python train.py --arch="vit" --model="multi-label image tagger" --dataset="photos of plants, animals and fungi (iNaturalist)" --train_examples=155796 --image_size=32 --crop_scale_min=0.5 --horizontal_flip=true --translate=0.12 --cutout=0.25 --norm="rmsnorm" --norm_position="post" --activation="swiglu" --mlp_ratio=3 --head_dim=32 --fused_qkv=false --bias="qkv" --qk_norm=true --parallel_block=false --inner_norm=true --moe="top_k" --num_experts=8 --moe_every=2 --expert_mlp_ratio=1 --experts_per_token=1 --shared_expert=false --patch_size=[2, 2] --layers=10 --width=128 --positions="rope" --pooling="mean" --num_labels=75 --mixing="mixup" --residual_init="none" --optimizer="soap" --beta2=0.95 --lr=0.0015 --beta1=0.9 --shampoo_beta=0.95 --eps=1e-08 --precondition_frequency=25 --max_precond_dim=512 --one_sided=false --adamw_lr_other_params=0.0026 --steps=6400 --batch_size=48 --epochs=2.0 --lr_schedule="step" --warmup_steps=1280 --weight_decay=0.4 --adamw_weight_decay_other_params=0.05
Rows from expert 0 of block 5, named by matrix and row number. Rows with one number belong to one neuron. Each number is 128 + 24 x the weight over its row's rms, rounded and kept within 0 to 255. All counts start at 0. Numbers have three digits each. After the name is the row's rms in percent of the matrix's.
# gate: expert gate (model.blocks.5.mlp.gate, 8x128x128), inputs 0-63
# up: expert up (model.blocks.5.mlp.up, 8x128x128), inputs 0-63
# down: expert down (model.blocks.5.mlp.down, 8x128x128, transposed), outputs 0-63
gate.59 064:112117122150164096123159095127090126125122123170116157135147083137113119135138169106097165127140110111156119124114141117131145139126125133108105130122139099156124106132149074115123125129100112
up.59 067:116082104116146078124113155116141128112145144135154121143140103146124134128134148134121126132124155073094106142119125086205127137146100162137110132108121115107133132087156112141157110120131106
down.59 070:150152127138137111118132143186132132088147129117128121110104152115129126146115112141081142114152117147122136157147122124103137118124083089131123146109123116123147134143115121134124113089053107
gate.60 091:189114095173107126140140112136134160102106119105136123129127107123147116113139126163140147141143163185143108126134159167119113146104183144120127117104165151095127123105155150132158119076102119
up.60 090:188116076140085108133187110146160169141155140121143128141148143149111144116142141153139144112143128115104119141115118167128099134129169148102137107090168132108185157120130117115121143126115166
down.60 101:103146105089135121150137121131149130101116068156094135111134127104142107165141145167098125119075113135125138137137110116139137159142144145106075133086103124087104147194138105144113112127149100
gate.61 079:143107112114132112138081117098140161105161097147123079117151110147128139138120122088137148133119113099156144080133158112132131090139140135127159141123093111166134128134099123131112114151153143
up.61 077:125132141143111148143092119099181110145105127154137155083123128139161130101143156112105126123131105083110089080100144132114125126116156148102190089118070129124118117143163146122103138135127133
down.61 078:134104084110142109093097101124142159143122113143120151146098099112114171130123154121107096131088116116131112161095115113170118129079147150101155132180079117104173146105120111107118109131137121
gate.62 087:124137155145135101128127104107139143135147145095159096112125119070082107118119123122131126103186143202167113127117179143117121152121126139129112114131088163125150112139146199153079152125123159
up.62 098:158139147149106096050162102142142113096168110099111147080110108132088137122092142147139143129126120154124129114150128097107103145124145111124133133136122133170166126064122121162107136134129098
down.62 106:151148109051087162132125094116150120128157184157145144158130140136128134080115129128147102087106146096122115069156136098136160064144136136110099152096125133146092124143129160132113107146102096
gate.63 119:116120109090135133142165124144150129116134133169120154132105106105128131089177181083112115127119149109142153138135126161094123112133089130099160139146214152154109144124149102129145145066091143
up.63 120:124113149162107148124097099121096098132139126130173134130122069141130137121123113163081103117126113139121097110148158111083081157142099154138109135133095124092145127141139174144110163130120156
down.63 127:108102169130125185145153121157128167110136122143126129138113097163160166112092106120094109136109121176089054190130151116143082165128119143158144146128169135112129118156112122153155100128107118
gate.64 118:126150130114138142170134128145112113116147113129125154122117096104162127148124154089115125132158127119153146071105145133150153107134145118099184101150117144108104111096130126127151109136091150
up.64 110:143111117101122106091128132128137110147126161153126097098156175096114115086111144179132124136132137143082076186150139164121098136115095148158126138131126106125171135155132158149131133131175118
down.64 111:157114113127082107132091140145151076140168137134143149160154086141185114064071107115156150140143139109143164109170128102138149098128100140106132120156137151108133094141181142130151152120156148
gate.65 094:104141149170135132162123123148134132087148145084125129146149126162124143140140133115103135104071093121121132119123105110121088099142159132102116133103071125137098161162146100143103131136138112
up.65 095:127120091101105109100130103119144109132158142166112116128148146166173154173141090126134143161150167153169159103107145085157121146121139117150114138107140123116137146147146147105127079078154188
down.65 101:155145132118137127137097111106134102149140154095142121110150159167088138130101120109107083074161102149123110121115118090109090134120134103083111168112109164142125104124130153128141117144132118
gate.66 093:140091150120100171153138116144109187103098148144152127092112127111115135103133116106139124143149127138066159108114148112102124120107084161098136099120159110112108149098113108112149199154131127
up.66 090:119146140155106157152127103131127119133124140125172122147164131112169153114136114131137140094117118122154114140114101152125110141135125140107204140107099174148090149123082099158120116107105110
down.66 081:109138157129125124096134133111107103164130102122127152160155105108137102124102114156059127153103117139086071169146128150112130116138165161095135096112142155167115146145139120143095133118139138
gate.67 104:121131136154112169109110166174107153138136138155123134083145139149136143160146129121153140120166152131181114115107108114133121094114145167141102161136154136157129109157115133107137152151141101
up.67 115:109088144120159112137105081126139127123096101114138098172096113107126119124152163143148164135113084096079104122156122141116144129120103148110138116115110134112102145108178134150105113097110170
down.67 101:141129149154128115151083128123116132118109073126154162106137089160106115125116104159112109134124154098141118159126111128115095081123153144108113125117128184115138146099110135132095119112120146
gate.68 091:126107125113150117140137120135147131120110121148120141088170107164144157091099166086114145143155110129105129145139135143136095102157108132136094138136127139115125131109109113141110137100100148
up.68 080:136088128130147101156139151158114135163119152112135142141154146086124116129131141173117117136125128073126146138120143149089152094140129162103113151133116089101155128161137161114170144176107123
down.68 088:132127145133102121151119143118109116122152205158121163137151155124148117140074113093149118125148167103161151130149114065128095163124153162147120074154130115121125119134156104123130140103188133
gate.69 104:093085155139142078114104095106138124102142117123134141140133174136093128151108145160093171109141144124141119117099125123143184122141141144162123133110102139090124168146176150162122150131099135
up.69 094:091119143133100118110112127117145120095157142103140153129122123088118137127114121131153158121112163148144126143122096165129160123146130160095115143144163106145151127117143147057119108140109152
down.69 096:133114114116153140146163116121155134138114096153129077120089121143112160098118128107109103114136097155168130123114157141136110154137104101094147090129198157146108079140106119139143119133110142
gate.70 120:124107111104127132132125125144152103112163114102145134117109149118108111114096143156058123147098124088152100122159100121113131088131088118144121115138125110127073111132136137169129122174084139
up.70 124:099125153082132108105134151115144086130144106104131136116120136123115096128123135146081146131103107139125134094171093133124115106144101147152133112117133151118044102117165138141110112188074139
down.70 114:140130145108080141115129148130125098133169118152103124124134127130127124146110120135127169141125121144157185098166133133095139108098088131140119144102147129151112138154150112116131168134154152
gate.71 114:125094127131151093072105141142124141131160052135112147104124091179120141137124154125134134120125087088187113132135114104085148134036141120137137147098137076092101098134146130129119095120106135
up.71 107:144104169123123160095143136136124134142139057148104133106126126127122174145116092134132175120146131111173170134145153140107149132073115143173143145083174072084120114172138109143100117145126118
down.71 114:117119134109124081171112096132162135160127098143128072092131134116145141119150162176115071157110113089138130123137134139114138134082161107161123080110120150127064107167124107115122132170076145
gate.72 099:115121156142104108107109118111135141122190148131151145132156151170094143156118148164099114123134162136145064138115126112077135127103134140137110138131138160122137118101109122128146082125118141
up.72 103:143136055120154116128103169114143099121092147143120127127070116107172150099163103130126123119103134123105178120159120163146094091139107120117120121155095064163112130176125100136120131158124148
down.72 096:136120118094158107118135154158100106112130089121173107144150143145128146139132088092136130123098140116102152139136130147132116150120127092139143092106118110116091149172123121107157135107070182
gate.73 119:146116153172133132121161110145098122120121104111118140113135168157124135072140137110136135122149096115129113116095130131116085133101115127101135118109136195124116111091128102098113107137100162
up.73 115:169118134156160140134142120157079133095117126119150118122110157151095116097151181095122115111160090121130102143084154129112084141095121131080114114101155160111104122115129115145090074135102170
down.73 118:153159163118125101143117127149128148147114119139147129135125155122100084108152132134117166122117068118107108132114138150160135134135135132135130139118116138136102141122161152098145118126108112
gate.74 094:145114135137121153132136119140145182125140062144138090125148153128124136101115142121150157106171125181124158108120135107123193120145114147123172133140157147130126133125118125154153121136119171
up.74 105:143108115134160099136120103128156132099118129111146086136141128151107117153120172133124155104171123175092158116112170145125110109156140089131128152134145166131116116127093141186156102180131157
down.74 095:129171140110107128139109116132157147095131141132144111155148094101209094145113113154095084135113140137093142145142133153125130070155145143099112161123134159149126121186128153136133155141138119
gate.75 095:115147129137131138127186175115133124091189110116109138160109125123113130124104158110119143092113164138149119103127132158127166177113110126125156123190087120103142119112106106111119127141134160
up.75 100:101136110135138109128172133140080144112161140099094126149105118121111124161101164135128122099085155098137126124141109087115137130169149100107122099161131132107132124129123108131123153124145147
down.75 102:162130096162136168122136134134169118156090147126111142115134159174152120155140112134091116152160125143156105127115129171114187105131127147135139166084125115124095097115106128066091143130080103
gate.76 091:143147134096103111106085100133122132114139150077122106084137147124082105149141108173147142141182160138144093133180177128118139165098134102163123114156147102122118119140116056147141124171128130
up.76 096:144134172121091163164126128163105127148134142106105102119151135091120114107083150148165098137094124116135098120147101115132096153130148116154131101150175121119104132127119112143096135135154137
down.76 089:132110137144139147134110149140085189091116081148129107111101172108150097040127106103133120136125110140130122149201120122161084127107138122111135153101082106109153146131171109145109097152147145
gate.77 109:171109130108112106061153152097130091166174125098105151117109132103084143148152107108137171127139150156150170110133153146102086132139162146081129137117097112130102139126176115117137130135136130
up.77 106:074129143141168133139104142140138154140082136151104146110158118110143090105140135104121140158122124107103107114134106099156134143129107152150143098097138187175117188124113132111135107159112095
down.77 102:123107121104108154113118170124137145126093103160127107118115122151150167124126178115098143143085116133136099129114129088129143143151107147105132156098119135127117104130144140133131121161108119
gate.78 101:115146117100146148158101121127121148136102114139139157102120113143119139133156124148139144141148139154161118136146129082130149140082094146065141140104084153113109128099125139077084129129163048
up.78 112:122142165074144095154130166120126131144144141113135102130091135152138166131120149127080153122172110132096096186158143098105111156112117159159099151097134135097157123125099114152163148145156088
down.78 102:119145103128115094163146131108174121121136167086144165117098089108152149131140166122149162151105126130150149128129146115129078119117132143106090184126102165112125130139137115134162150121124155
gate.79 109:126139096173134113167098142112127181140114112112152074125129151094134106093101095094111137141138105122136138108159119095149110152124139147062064117154141153118140142096103159109151142107085120
up.79 100:143124119135114148164119143126107124119104064088151098093148147147135138103120125151122146146103123083119093086128155100146109102145078124125035153140118137117116144098114110116162153152116150
down.79 098:145161160113138128117104134134123129141103131148102123101094138145106101111155129111122144137104142164171106114131156165077128074123117151125106157096149146125114123135151148140135140132137121
gate.80 085:108096147171110140119134128132098122129135097097096104169151085141160142098150148131157122074069120110126081142126132173162156143126111144115093156108104099071082137135127162086118093111105106
up.80 081:140205137130109128124117147128138157149091114123126164105137141144150114113118152120087160076133120163092127121117111081145194156129139148176146131135118119156163125139079127153163171106135128
down.80 084:120092125131151104060126125112150136124134129150138102133112119108184121148122109137152124144068138131127163129076103120120159182162088147122150144135116096096140107128142123118123170114098114
gate.81 101:122117110145137174072113124120134120119167137084147084123147154108155127153145139137131122128109153140097163141144089103118131127150169126111103142126150075113158125116166146146104106125161103
up.81 101:100115083128109139109106150131146120095103130061143135138127110138146136169120173154099102107140116104109155165155124164133103110131099155085124120150142129160101126134140123147110123128185131
down.81 107:140103129148128161079147143160128157134123133132115091137092086127149120125127179143130100152123201112111137143115125145082116107160112142180108111126148115117090148130140133158156136151104141
gate.82 145:122145145127103120123171119160135157113088109151090147122118096150163164141151139110105145123115132138124080090133087128133110134133119113137092121151081088117171149108142192154122150114081096
up.82 135:125118125125164126148110131102118081133176154089166132108121159112131104118123109154177146160152106117117162153089168123135150136131116101132147141127162158119087118119132063090131086138145177
down.82 124:163133134147140183145106089144136100117104099080125114137167136087071111140141180140116109095145147107151091087120098119135139148129145099148111106152127110148136101142126131077141084148172126
gate.83 102:090142161113125155119118089132163111127187117149147100097133116144116153122147122095154149172123129139188112113116119131075111159160133147116132161145108164101108137159141066105120118124110091
up.83 103:145115111128161139144142144121134177093111123147132109168105153107168115172111146168137119142109101150103156127137144143138145107111103111112123100140163098123123100100178189133079136123096148
down.83 106:103135134102172079143122126124122145096131108129108145120173135090128125101112092134136084161133072085166103116101138130133096116126098113094124104117153099134117152117101094089109157097092175
gate.84 093:131156111116145070123164172124102142118128142121145128145109140111151135108150149088103148151110165116150122130171110112158140117134125126104135131076109147116150112148108103097130137155137107
up.84 093:126114121168132124143117114104113096110095121143107149161168091091120133120123091081139122119131153154126145111126170149149170114111125127068156143142150112114124146059121150115150105089110144
down.84 091:124159119061126146151099150177112155116125151122132099131106109101111138135135123116087180130171149095108130101136130140101070158117101123141109120153151132153151110133166162145087112145097103
gate.85 101:115084136115138092090133138139138097090072142156122135077075142115118129106164128133101147110114153118122158123116092140148099112149151132109118148107126119157127133119160102116128159135126140
up.85 106:150137108129118159155117136118136144163164133118136111142164109159142124172117120153163119121146127151160095141138157130134149125116110141123127122152103153127128106137106156163112151131099126
down.85 094:094132111068127089147112110128140123184133120127121113130159121160124136163124151157139090138113121113105079111128134116156106143184112122099051148171107119123154141102135110109145136114155096
gate.86 084:134113122175098144142112143145156168112092113110165106153128119087105146103137154160148127135118129137116136138129112178131150137181122111130112122086164151150145132115138154134149134116114160
up.86 074:129125091176109166114105170115134153109092106122156115186116121114102138132122124137136136154129125146108105110102094177123125129137141087120081104075176148143151126097109137127139127118101148
down.86 084:135144141155131172150099128164127123127118159136078109123164129094130129112119164163104135132130113143127131143123115130128133082113114143160112126146157145119136117106168130195136098114152086
gate.87 105:114130135148192130151102146134144086169173125144143142105136131146126129108159121144114126167123111130102140151124160163104098141097090117126132123148153121157110104109103089109146112130168083
up.87 101:136147125131101180122139125121107162086121111131111107136145144137132101172159148153144136114135156169160163123140115090121145125161126136159128116150171082098164162132132157116137101128098162
down.87 098:104126165126127144112159160107090143092169162132094101101132113104141118138102126076184147139154113138108136140143161089126113113151159117121130138149160115114123147109179161132156138153110086
gate.88 082:130147116112178126140156121129131132168107119144119163144133127121114150093144172107153135196150144105125136140117108123117117126122142164099147117140162093126114155130108125158126079120135065
up.88 079:139109133132098133219098078143131123111161100136122121157144145129085128128139097141158125151122118129121171129140146173116163124117143141113135146156099163112129122136148154119102087109144109
down.88 086:137111131145153132088121075121134130106109117098135108111099133120104092131129121126170130153148139155120123158112123111093110106140154133138160109100139114089191161119162111095094136150105123
gate.89 119:120120126097139105116137099086117099088171169169099080153115117117119138117099083141093091136104137134122149104109134155133094120170148140095107146132138119104129107093148121116125142112136173
up.89 125:134128108113156095109113104103129091071156158128068069116134066108128118100149111112132142124122172107125168129122113160122140116159141108099121099100145117100117138143137130106085146128141167
down.89 117:157147110128112096124147131141095129131115148124105158143129115150104169127182114093101149102164140105150155142136138141148150133134154145138081144136171167145147177134101103122113138122163108
gate.90 101:150162153127146111130120135140119133125134155110129119115115183056097162125136173136146128142128126149122157120127153174112096122187125143119072090165115144156172151128134144101143143106127120
up.90 098:131105091122137111124136110117133124144117187151128135103109117144120127126133095118110151157135147111123125095118113123122141140127150111135087128127140121145129129125123101159100101088113176
down.90 094:130139040111106126094126079108161096142110105117124095099099160123120145174133119140127141121155144141092147142124099091135144126100154100109165158082109144104131150113114121147158145120151166
gate.91 112:135128173134138129124123156096085149102112085157140150102164115101138118158139152141131100172142147161160170084133100116131133140071136138085126130116155150110125129092122108090128097106164129
up.91 121:116135103126137141139148127180121092123163143107129114187094131140111122110147118103128154100095103113122091130125111146139141087157117147144155124143107121165142172117138163136129168129102159
down.91 110:126136117115167152140074180168162142141133087101123122111149134121090109172124176144133149163134160138124136116136115095150137135156122060125148091122153118142156125089117130118134109127094131
gate.92 094:143130112111126098129146108128112106121134133098124101109125157171109150107101190089108122165149083103131122121115161096103102171138119107131117114119115158100110083142088113150136126169172072
up.92 101:139101126145132185140107152092106139111096159177105082148165150086144136140147106175145124140103166144118087134121131141120145119129113139137120160166133099120178149120150143129110143116094179
down.92 102:150147129156108088145145148144115141112160109105118167153119119110175134105137142059171158117146134109130144149120141113143103122155125143072119069131136136137147105097131173146152105096101107
gate.93 134:120141116094159115111122133136136128116093149131172105135141147135085132134116080118083122150130148091107167203117131094120139062108147158151138138170143130118109124121129145146139107093168120
up.93 129:080121122152141138114116120107174131135152115128120152092158102123160174105104136094153117121089117141133103167109125179116117160152161097164080171100137140125124115121086101122116119123124124
down.93 116:137106144109164107103099118110102176135169098075176115139139158098127134133155121168144129143142124131099123108134126162136165213157112142115094114129152189121102120106140142131132127155076109
gate.94 094:133167145150105082112109117140125146096128147109155117126144122151114112125149129097156148134081097166143127117133152089085169119139123121096163118104122123145120126147133116147160132124131125
up.94 087:130138146111108126131116077145139118130109140113110155118133161159093121119166133118134136088133114135124082132169145131083119102088121134112130129161090125153139165115112130102136151168146125
down.94 083:117167138151148115126136118107131124108114158125132137129098101155147128130129173068156126151137136107140128127126159124115133162136090122122145135137119117119151141110156147098121123120113134
gate.95 085:102138123124136122166108138131112085135167155139121111137107120156096115140097149113065154104147133107177142067089119113134150110135100157134119158142110085111120082112134121104163136127129132
up.95 079:143134128141112128143135145152135157127108122118145141109088115151122144105067098107196128125104114166142125155132082138124127172118096142128162139147156112144120081107093118149095112165180161
down.95 100:146136181146197142089083085130099120102110190115119087074122140169160126140129148083148139168094110110105172154098107130132140134119118125107149148145120126127105148093133138148125129097167147
gate.96 081:146144172177137141118095112122130089129168159134137167115135124167085095149088102103162185051109124149102156121144134120131107111132162160152164155122076125123148119089123148147140141169118120
up.96 084:113158096154147164126141126085130157150113101079088101133102163117131150123163136134092095147132120121177119099132132114127142148112116122117108118140134100148094114106103107145122108087126140
down.96 081:095110127107153133125113112115142154141120136141161104105118164123128138159107131121179123134141148149125095139154125116175112124127123132135112126173151121148138151099125188130105075148134139
gate.97 116:155170143179123163109103137118158174115078147098148115129137113125141149124182112116137097093152132165103111113160144111150096134181104127144132144114140124121159128102111147144083144131116113
up.97 106:139149166127142136107159109166124118122144147109066151109100142151107140106173162122167096127097140093098094126106139146098077161140153121133122105125153103101084127118135129111148149126155062
down.97 102:100131138091101165171107143139150158108129100159092083117143118106133156109126132117104134109121135111132119085112140108135131138139097089153108152129137159148119091138157089126105156097147132
gate.98 094:111090115165151133113115136091086192089116117163153131100142139117115121107119121193139141121146134168163137128155119092133102129136140127149121154128141099130168134141078123176120147140141127
up.98 090:127089181148100114096153115123112135153131086147117150168127165101129114115127152131144105121134117140129155115156130174120118112129134117140092089119090173159134101144136140070142138135123146
down.98 090:138135101133115132133131166130122159120165145128137148160160103090113119121107112137113138116123087112107157168111137130118083136128136132136171068179108122164133085101148086152147149135087120
gate.99 107:123141118109105114167138125140091155150132123145133124159134144103120126150171121120154134129132146094115114094080117150136119108123159087114072121128160107099120165143130102142150126090122105
up.99 109:145125127138118165102130132174124109134185151131142108130127130143156170142131135122165131136168116096115143119170178103096135098129135117109167094094070148094152133138133167099097153127099127
down.99 111:113120165209145150182107130095126130127145120105092130117134128154145116145146137177102120129099108150125091140117123126138078154127126151146164149154117119123110079113128136173151108155123133
gate.100 083:113166156128110156100172128156119146081136128142167123112165122089135127095114138130118121140187147136119132151143123149157139138095144090085158150163163132104124057123086139112147092083170103
up.100 084:146147090152136121158122102151104140155123138126161109132120172086101161098192098130162100170142148109099073153139114136137113136085116129163135107070133114128147137152088094099122104109116140
down.100 088:122123165125134180107130126172141183085123111123150099108172096126121135151118178107111120108113127123147159124101156162158125125141106126101139161128117122124158085179132147135146120167149129
gate.101 132:103127110083104122137131123169134129169132139133134126151094135066151124129163128117162128101071140132133135146097085153134128133097199107124112125123128115159095154135105134121125149132104174
up.101 127:102125112146132175148122117150147089144121123157128136098086152089179141135173137116170116095112111100101126137095088153110115095148148119129099068081102119172094099145134121095119128119112167
down.101 137:181141121083089107131148135137110141105169145135142075119078103128109111104152162108133160147141143097135124138108165138119109133111103167101108176125161133148118157157102168103143117143058105
gate.102 136:136125139190124153137115138157150167114161122137113108106097100153129132110144141140097080160097154153105102102145170141135104129095100108091118122179181165126084118122117121169141092096166166
up.102 132:131133133193126147163110133148145160123168127141104105121120092144138138127145130149083078141121142130107110105115169131150084110104116113085120125164187149121081097106141126160142099106169141
down.102 126:107150111152126145135187121133158105147104180118147127131088118099128128095094147147124134140130101128167131135121150165145093177162106094157107104113134098118139106093142130172059139147126134
gate.103 093:093113123113107086164143135116144135114085155130136094131127101163097130098128118091134162126154120155098115134163138147177121113121132094089118102140139108130117139060114159162135132142138086
up.103 101:138124133106142117117158124139148149091111119125142132093120129144136097159120138153102104136135096176117123117128111140131124068110099119119135114147110146126096126102156128169123127113143137
down.103 102:107122134150091100098139125125158101096149106168109097179169150098159137097150115173115117132145156111156133087105101136135119114139139094149164138119122120129141114106096148143163145091136182
gate.104 111:132192150152160144126174169132104125185171118142102141121122106136144092128092148138130148094127112173164151140177165130132142146141111144117165147129089157132123136084134125099134129168109127
up.104 108:128112122169118122128118173141119096148143127122108091125141121150135161118084151096111127122144137184150136113165155152126094110129165154103133093101100100108128133094204105085161123133118104
down.104 117:119121149128125109140118109129111150133113139144086123103133111104158121127125142149162136119087140156144111081130137195102127114156123132147142134111159128074103065113130123091130089128156129
gate.105 117:148124135146146117143136126146129161115137144114123090092142140134164125116102148162109144122173161140163130125135100148123124123119128109104145130106105158134134152073040126099145102115133129
up.105 118:117126143115149143125138126155124160124129165099176115114142169153145124103091175124110173116211171162145107129118126135107124131120105129106149144110122171083132122078115139101143122102115144
down.105 114:124105144121134144122139115152172134160100132150120139145100121106141163121148200096104129170191149115124124173124088149164133119145154137100111135122155163135122153129140150174141111114109134
gate.106 092:150125122124113145103152130111076109096068174094134127120139161124147124130117171139064119155099133129099136124087097101099154126125147156093160145087122100143137130146131172178108118118112118
up.106 104:115140125092115135154104135122092105118115199121095133129078133155134107136143139084117157150142146149141126132079107125170168108143131143106159144152149134128088099124161128117157129105148126
down.106 097:144130168127152138139139111160100117076099123104137163153118079127106104101108106114135095073107134116144121141149137148119116124137137139124159146111132135106130104134109119146094141087141140
gate.107 120:094129154186143153136093107145126084115127102148151130134137085110169088135069142150194116139132150149111150122151118133080087137119141124111152156114099157120107115109141117114110151086160134
up.107 120:127147137136144136125134124116128122099133110172133161134063132130188160137098138147093126152127152130157156118199065097153121136121110169143157160109124177129076111137125137116136129126161154
down.107 107:110130125092141153116109110158116137132135175080180106161109123093138146178130128105102113124159173144136128132092123132121089116100153150142124131107116151120129117159109094130105119112124075
gate.108 073:128146128166109106119142089146122114103111143115143122143102108133123159112099136135109136124142164148125124137144104111124110109157103136172119135174115146116120151089157112071129091150120171
up.108 077:142147158124066129148153123162116194152139079126108158141129111157150134147092131142149103117135097101151134133098159104125138179124147135157087095124118146090110136120147164093123119146141091
down.108 078:117132166119133130136167129120164140151081155154087150121090083112116130126129120166151151155118117103149096152165124125117146163100131145130140135097162130092114125152107145131087095192141121
gate.109 096:082124129153129151089141131080112091158088119143144110132158117100117114118127174127107147122142075115141117116147143172098114142120144165108131097131135133112113134148129132179120142113103104
up.109 095:171114143139119131149123133122117143107118157134157119146109176106141129130154122179161072102140129097116114093152148093120165128142120112154109122088136126090138091106135116105116119139163124
down.109 097:123198130106150142127098114135134148122129142125125114138116100109139154152156138114143142121141144126117120063079124126121144145121131145144107122165055127144158120091177117125124187124109137
gate.110 113:113121125105157133082159150105154115124126152163169137114098125097120132147140138113100104131091182091104081153119089136143143156115130138152109079093137119107160192127121162084107100146075119
up.110 107:134129127142126115096161122095157112116071112157149150126112125105118115182124172128118118156086188126141084122140112175151114147099112146127092122087132143091187152116112128083120100094114141
down.110 107:142107142124144096110130090135126119141168125099101129145122136106133087147131097132114121130144089112143115129079128166116142133127163148126110122151138144140117181109093088136139163168087142
gate.111 095:129142111157098152131140143107101123087104172111124139096137147118103160146118157104128110152145156123127144099071130135158124170124178133149134146135139135118147104171115125104124180128130136
up.111 091:169132150121155115114128163105120136113129109192110151102105138147132059089142110137148190145158160106154135136102091103146102160118123109121138081138112145127140125150109134088094112121159110
down.111 091:100091105122124109106152108115103114141111150101131128156148158150132170116127148178135133102147107109130114125169147140129119097126101122149148139142127107155154147158129139103136126113155130
gate.112 072:111094154198104137123149136146131118146143109158143168126115137129117118085126194070133102125114130162161106101133148154130075136107162129136143115133140139090158125152147114099117168130113151
up.112 076:141139119185087099151162118101154150148089151116185141129117149146121126153113106127128139083117107137136139115130087136150136115082166179168141139162164131106134130150117102118136160119123109
down.112 076:116093135114160124135097113125101140114140111114145082123091117127092155131119078123117134143105128145139124138158131120110119184102142115127120124119119157143137134151133123154145088124077125
gate.113 120:083156173124134119139159172132146106126155148148137132095133122146121100115108089096142110095196139135137172125095112150128124096141118158117105120114123139137155138128133155147136137143165123
up.113 110:131138089100108116163114132146137170139119166120163163131103160105125138154096143129119104088162075122142123126120117123122151152145139142139158171120135108123101179115150115131144133150090153
down.113 121:087136129108140176117153111117120091166125131126147119171127128141155138111111121154167100124101148170140115116124171124139107108072075110131115142111136131130085166120122088134108135152160126
gate.114 102:125133122098119087107108137126109119122118070106164099094149081105103126136078152140143135132121115126131126126131126132106146156100151110128130163145099126143117112124103129088165123134127121
up.114 097:124119137137142110135133136174150088154163129147143102183108142147098114144137128132138152163187121104137091121135117098097153170091136126131156121152100159118125100126154110111115102098153157
down.114 087:115150160143104104153187146101163085135125151073103133106072136098132149134112111117144127122114114121110114147139132127149132155128077139178115147121142113117136109137120148122115111142162126
gate.115 107:108114107112116124094105104125097161165120090118143104139147136040127127133101078138113099128128170075140074117128094094122143154125157156153118124145114158091131153125124140109130139111112121
up.115 103:116101181128153141157157135121117105097152138142088155135122103179114110126162165133127149159128092213160184130140123173139108080099131146139162124115178127153140170095112099121139128141147189
down.115 099:130181105126137131152094153129111119125159148137101124155123166107139135101140063105155145100067137144129120088146153095148120119125129155136117095164104147118122149145114080147141122121169106
gate.116 079:160136144156156152128103182146072121128102116128142127129148114108114154099099143122150126124138126106145094111134117131185103115142162100080140127110162188131103118112078097174127182154107144
up.116 087:114162133166078085120163116128153149093128110099122149124070113153115138139125084132089102127158095103136099103130152166123136117139103144143130114127094142124158127122122078119122093126092123
down.116 081:141109126146118113105127106128134095136149112145065106114115106093128116101118166163117136163140143150136136149114149134147150134083145140112166164097088122092102126168104106120123097140159136
gate.117 094:126147107132131113126151141157105146095097138152115108135130137118101143159171085149178155106158135107156140130160135151113165107100113125158094119093160061097140134149152122132098149122114124
up.117 093:120100159148095131136124094103115104142127144099181123123143133084130109112101142111110120152088138145103147170118127116126099147145100125141127097141122172137119125143114165093140125141173124
down.117 090:148123156148117132128124140152112102085130126130132113134137142105099105133135105158117166120157080103155180134150087153157161107113116145131146146130173081146151163117150127104117137110152160
gate.118 095:141160112131104090126117137149123143116121118112083189148118105078153168137101083156160153113125117142136130117105113146160118109127133101143130149129112151136106110115141133115119128093155131
up.118 096:117159125090147149171108110122091156194115132155127131150146101131119103123112149120149139107138157127117137086107115092115079145149135119111152118139151116121135140121157090107139107146095128
down.118 098:160143137125138126120108165145167073165145086144127109121129116174117140159149165106102148093131142099147093116182106100140158120125120168128154139148107137127147152178126120133111138138162107
gate.119 098:124152140165109113112141128144113099118164120170118198094114127070131127086092109133158136117127143139113084110105119115146148132123143139119104090150089070123115113111130127116130135118128087
up.119 093:131123180156111126135090144115152178148130114152139104141139121147125099104124165136135113129142109125132097123088126141184111114103128133178147100118067128109102137156124104093105165133183105
down.119 105:093115140071120136110134129154104152094146116124114126177145119154097138152147049124148099116144092075124152117144147118122155126178146140127163162112123136108162153093157097172109120090130104
gate.120 094:156138154160117098127117100166092120155123103143138077135105129106130122141107151158108130146149116109116154186149168117106114119121122087112133105151140087125138100133157127103129127175113163
up.120 093:122140136106128131153158132107163122096118139127100174153124125136159136151128120083143091109146110116127099132125111099144104145116146153165169150139093183104159168108119112151134128075127141
down.120 105:160136093116114118128172090121103145142117123074083104163147141117142159093126170120123109130124151116156130125119142145073094092154116093140152131142097076138122112150157126126139145116143110
gate.121 100:109140134080120134157092110129126137180159088107139147122158159153153118082153117119112137174120141145085101128083167178130101124139137154143112146093148096107118115151064166138162128103121106
up.121 101:150168127121072139118135108129182110129152143147130148116141136054104156158123151115126143060139124142162139139170102096142116116143082118105101114128170142155139134125151117129124140112094129
down.121 097:136144146152151148101132131155132134119117173121091121130089080111173139119159147155181125125098118119131099109109120114131125132150098087121149097109148129114130126106162075115163161134113119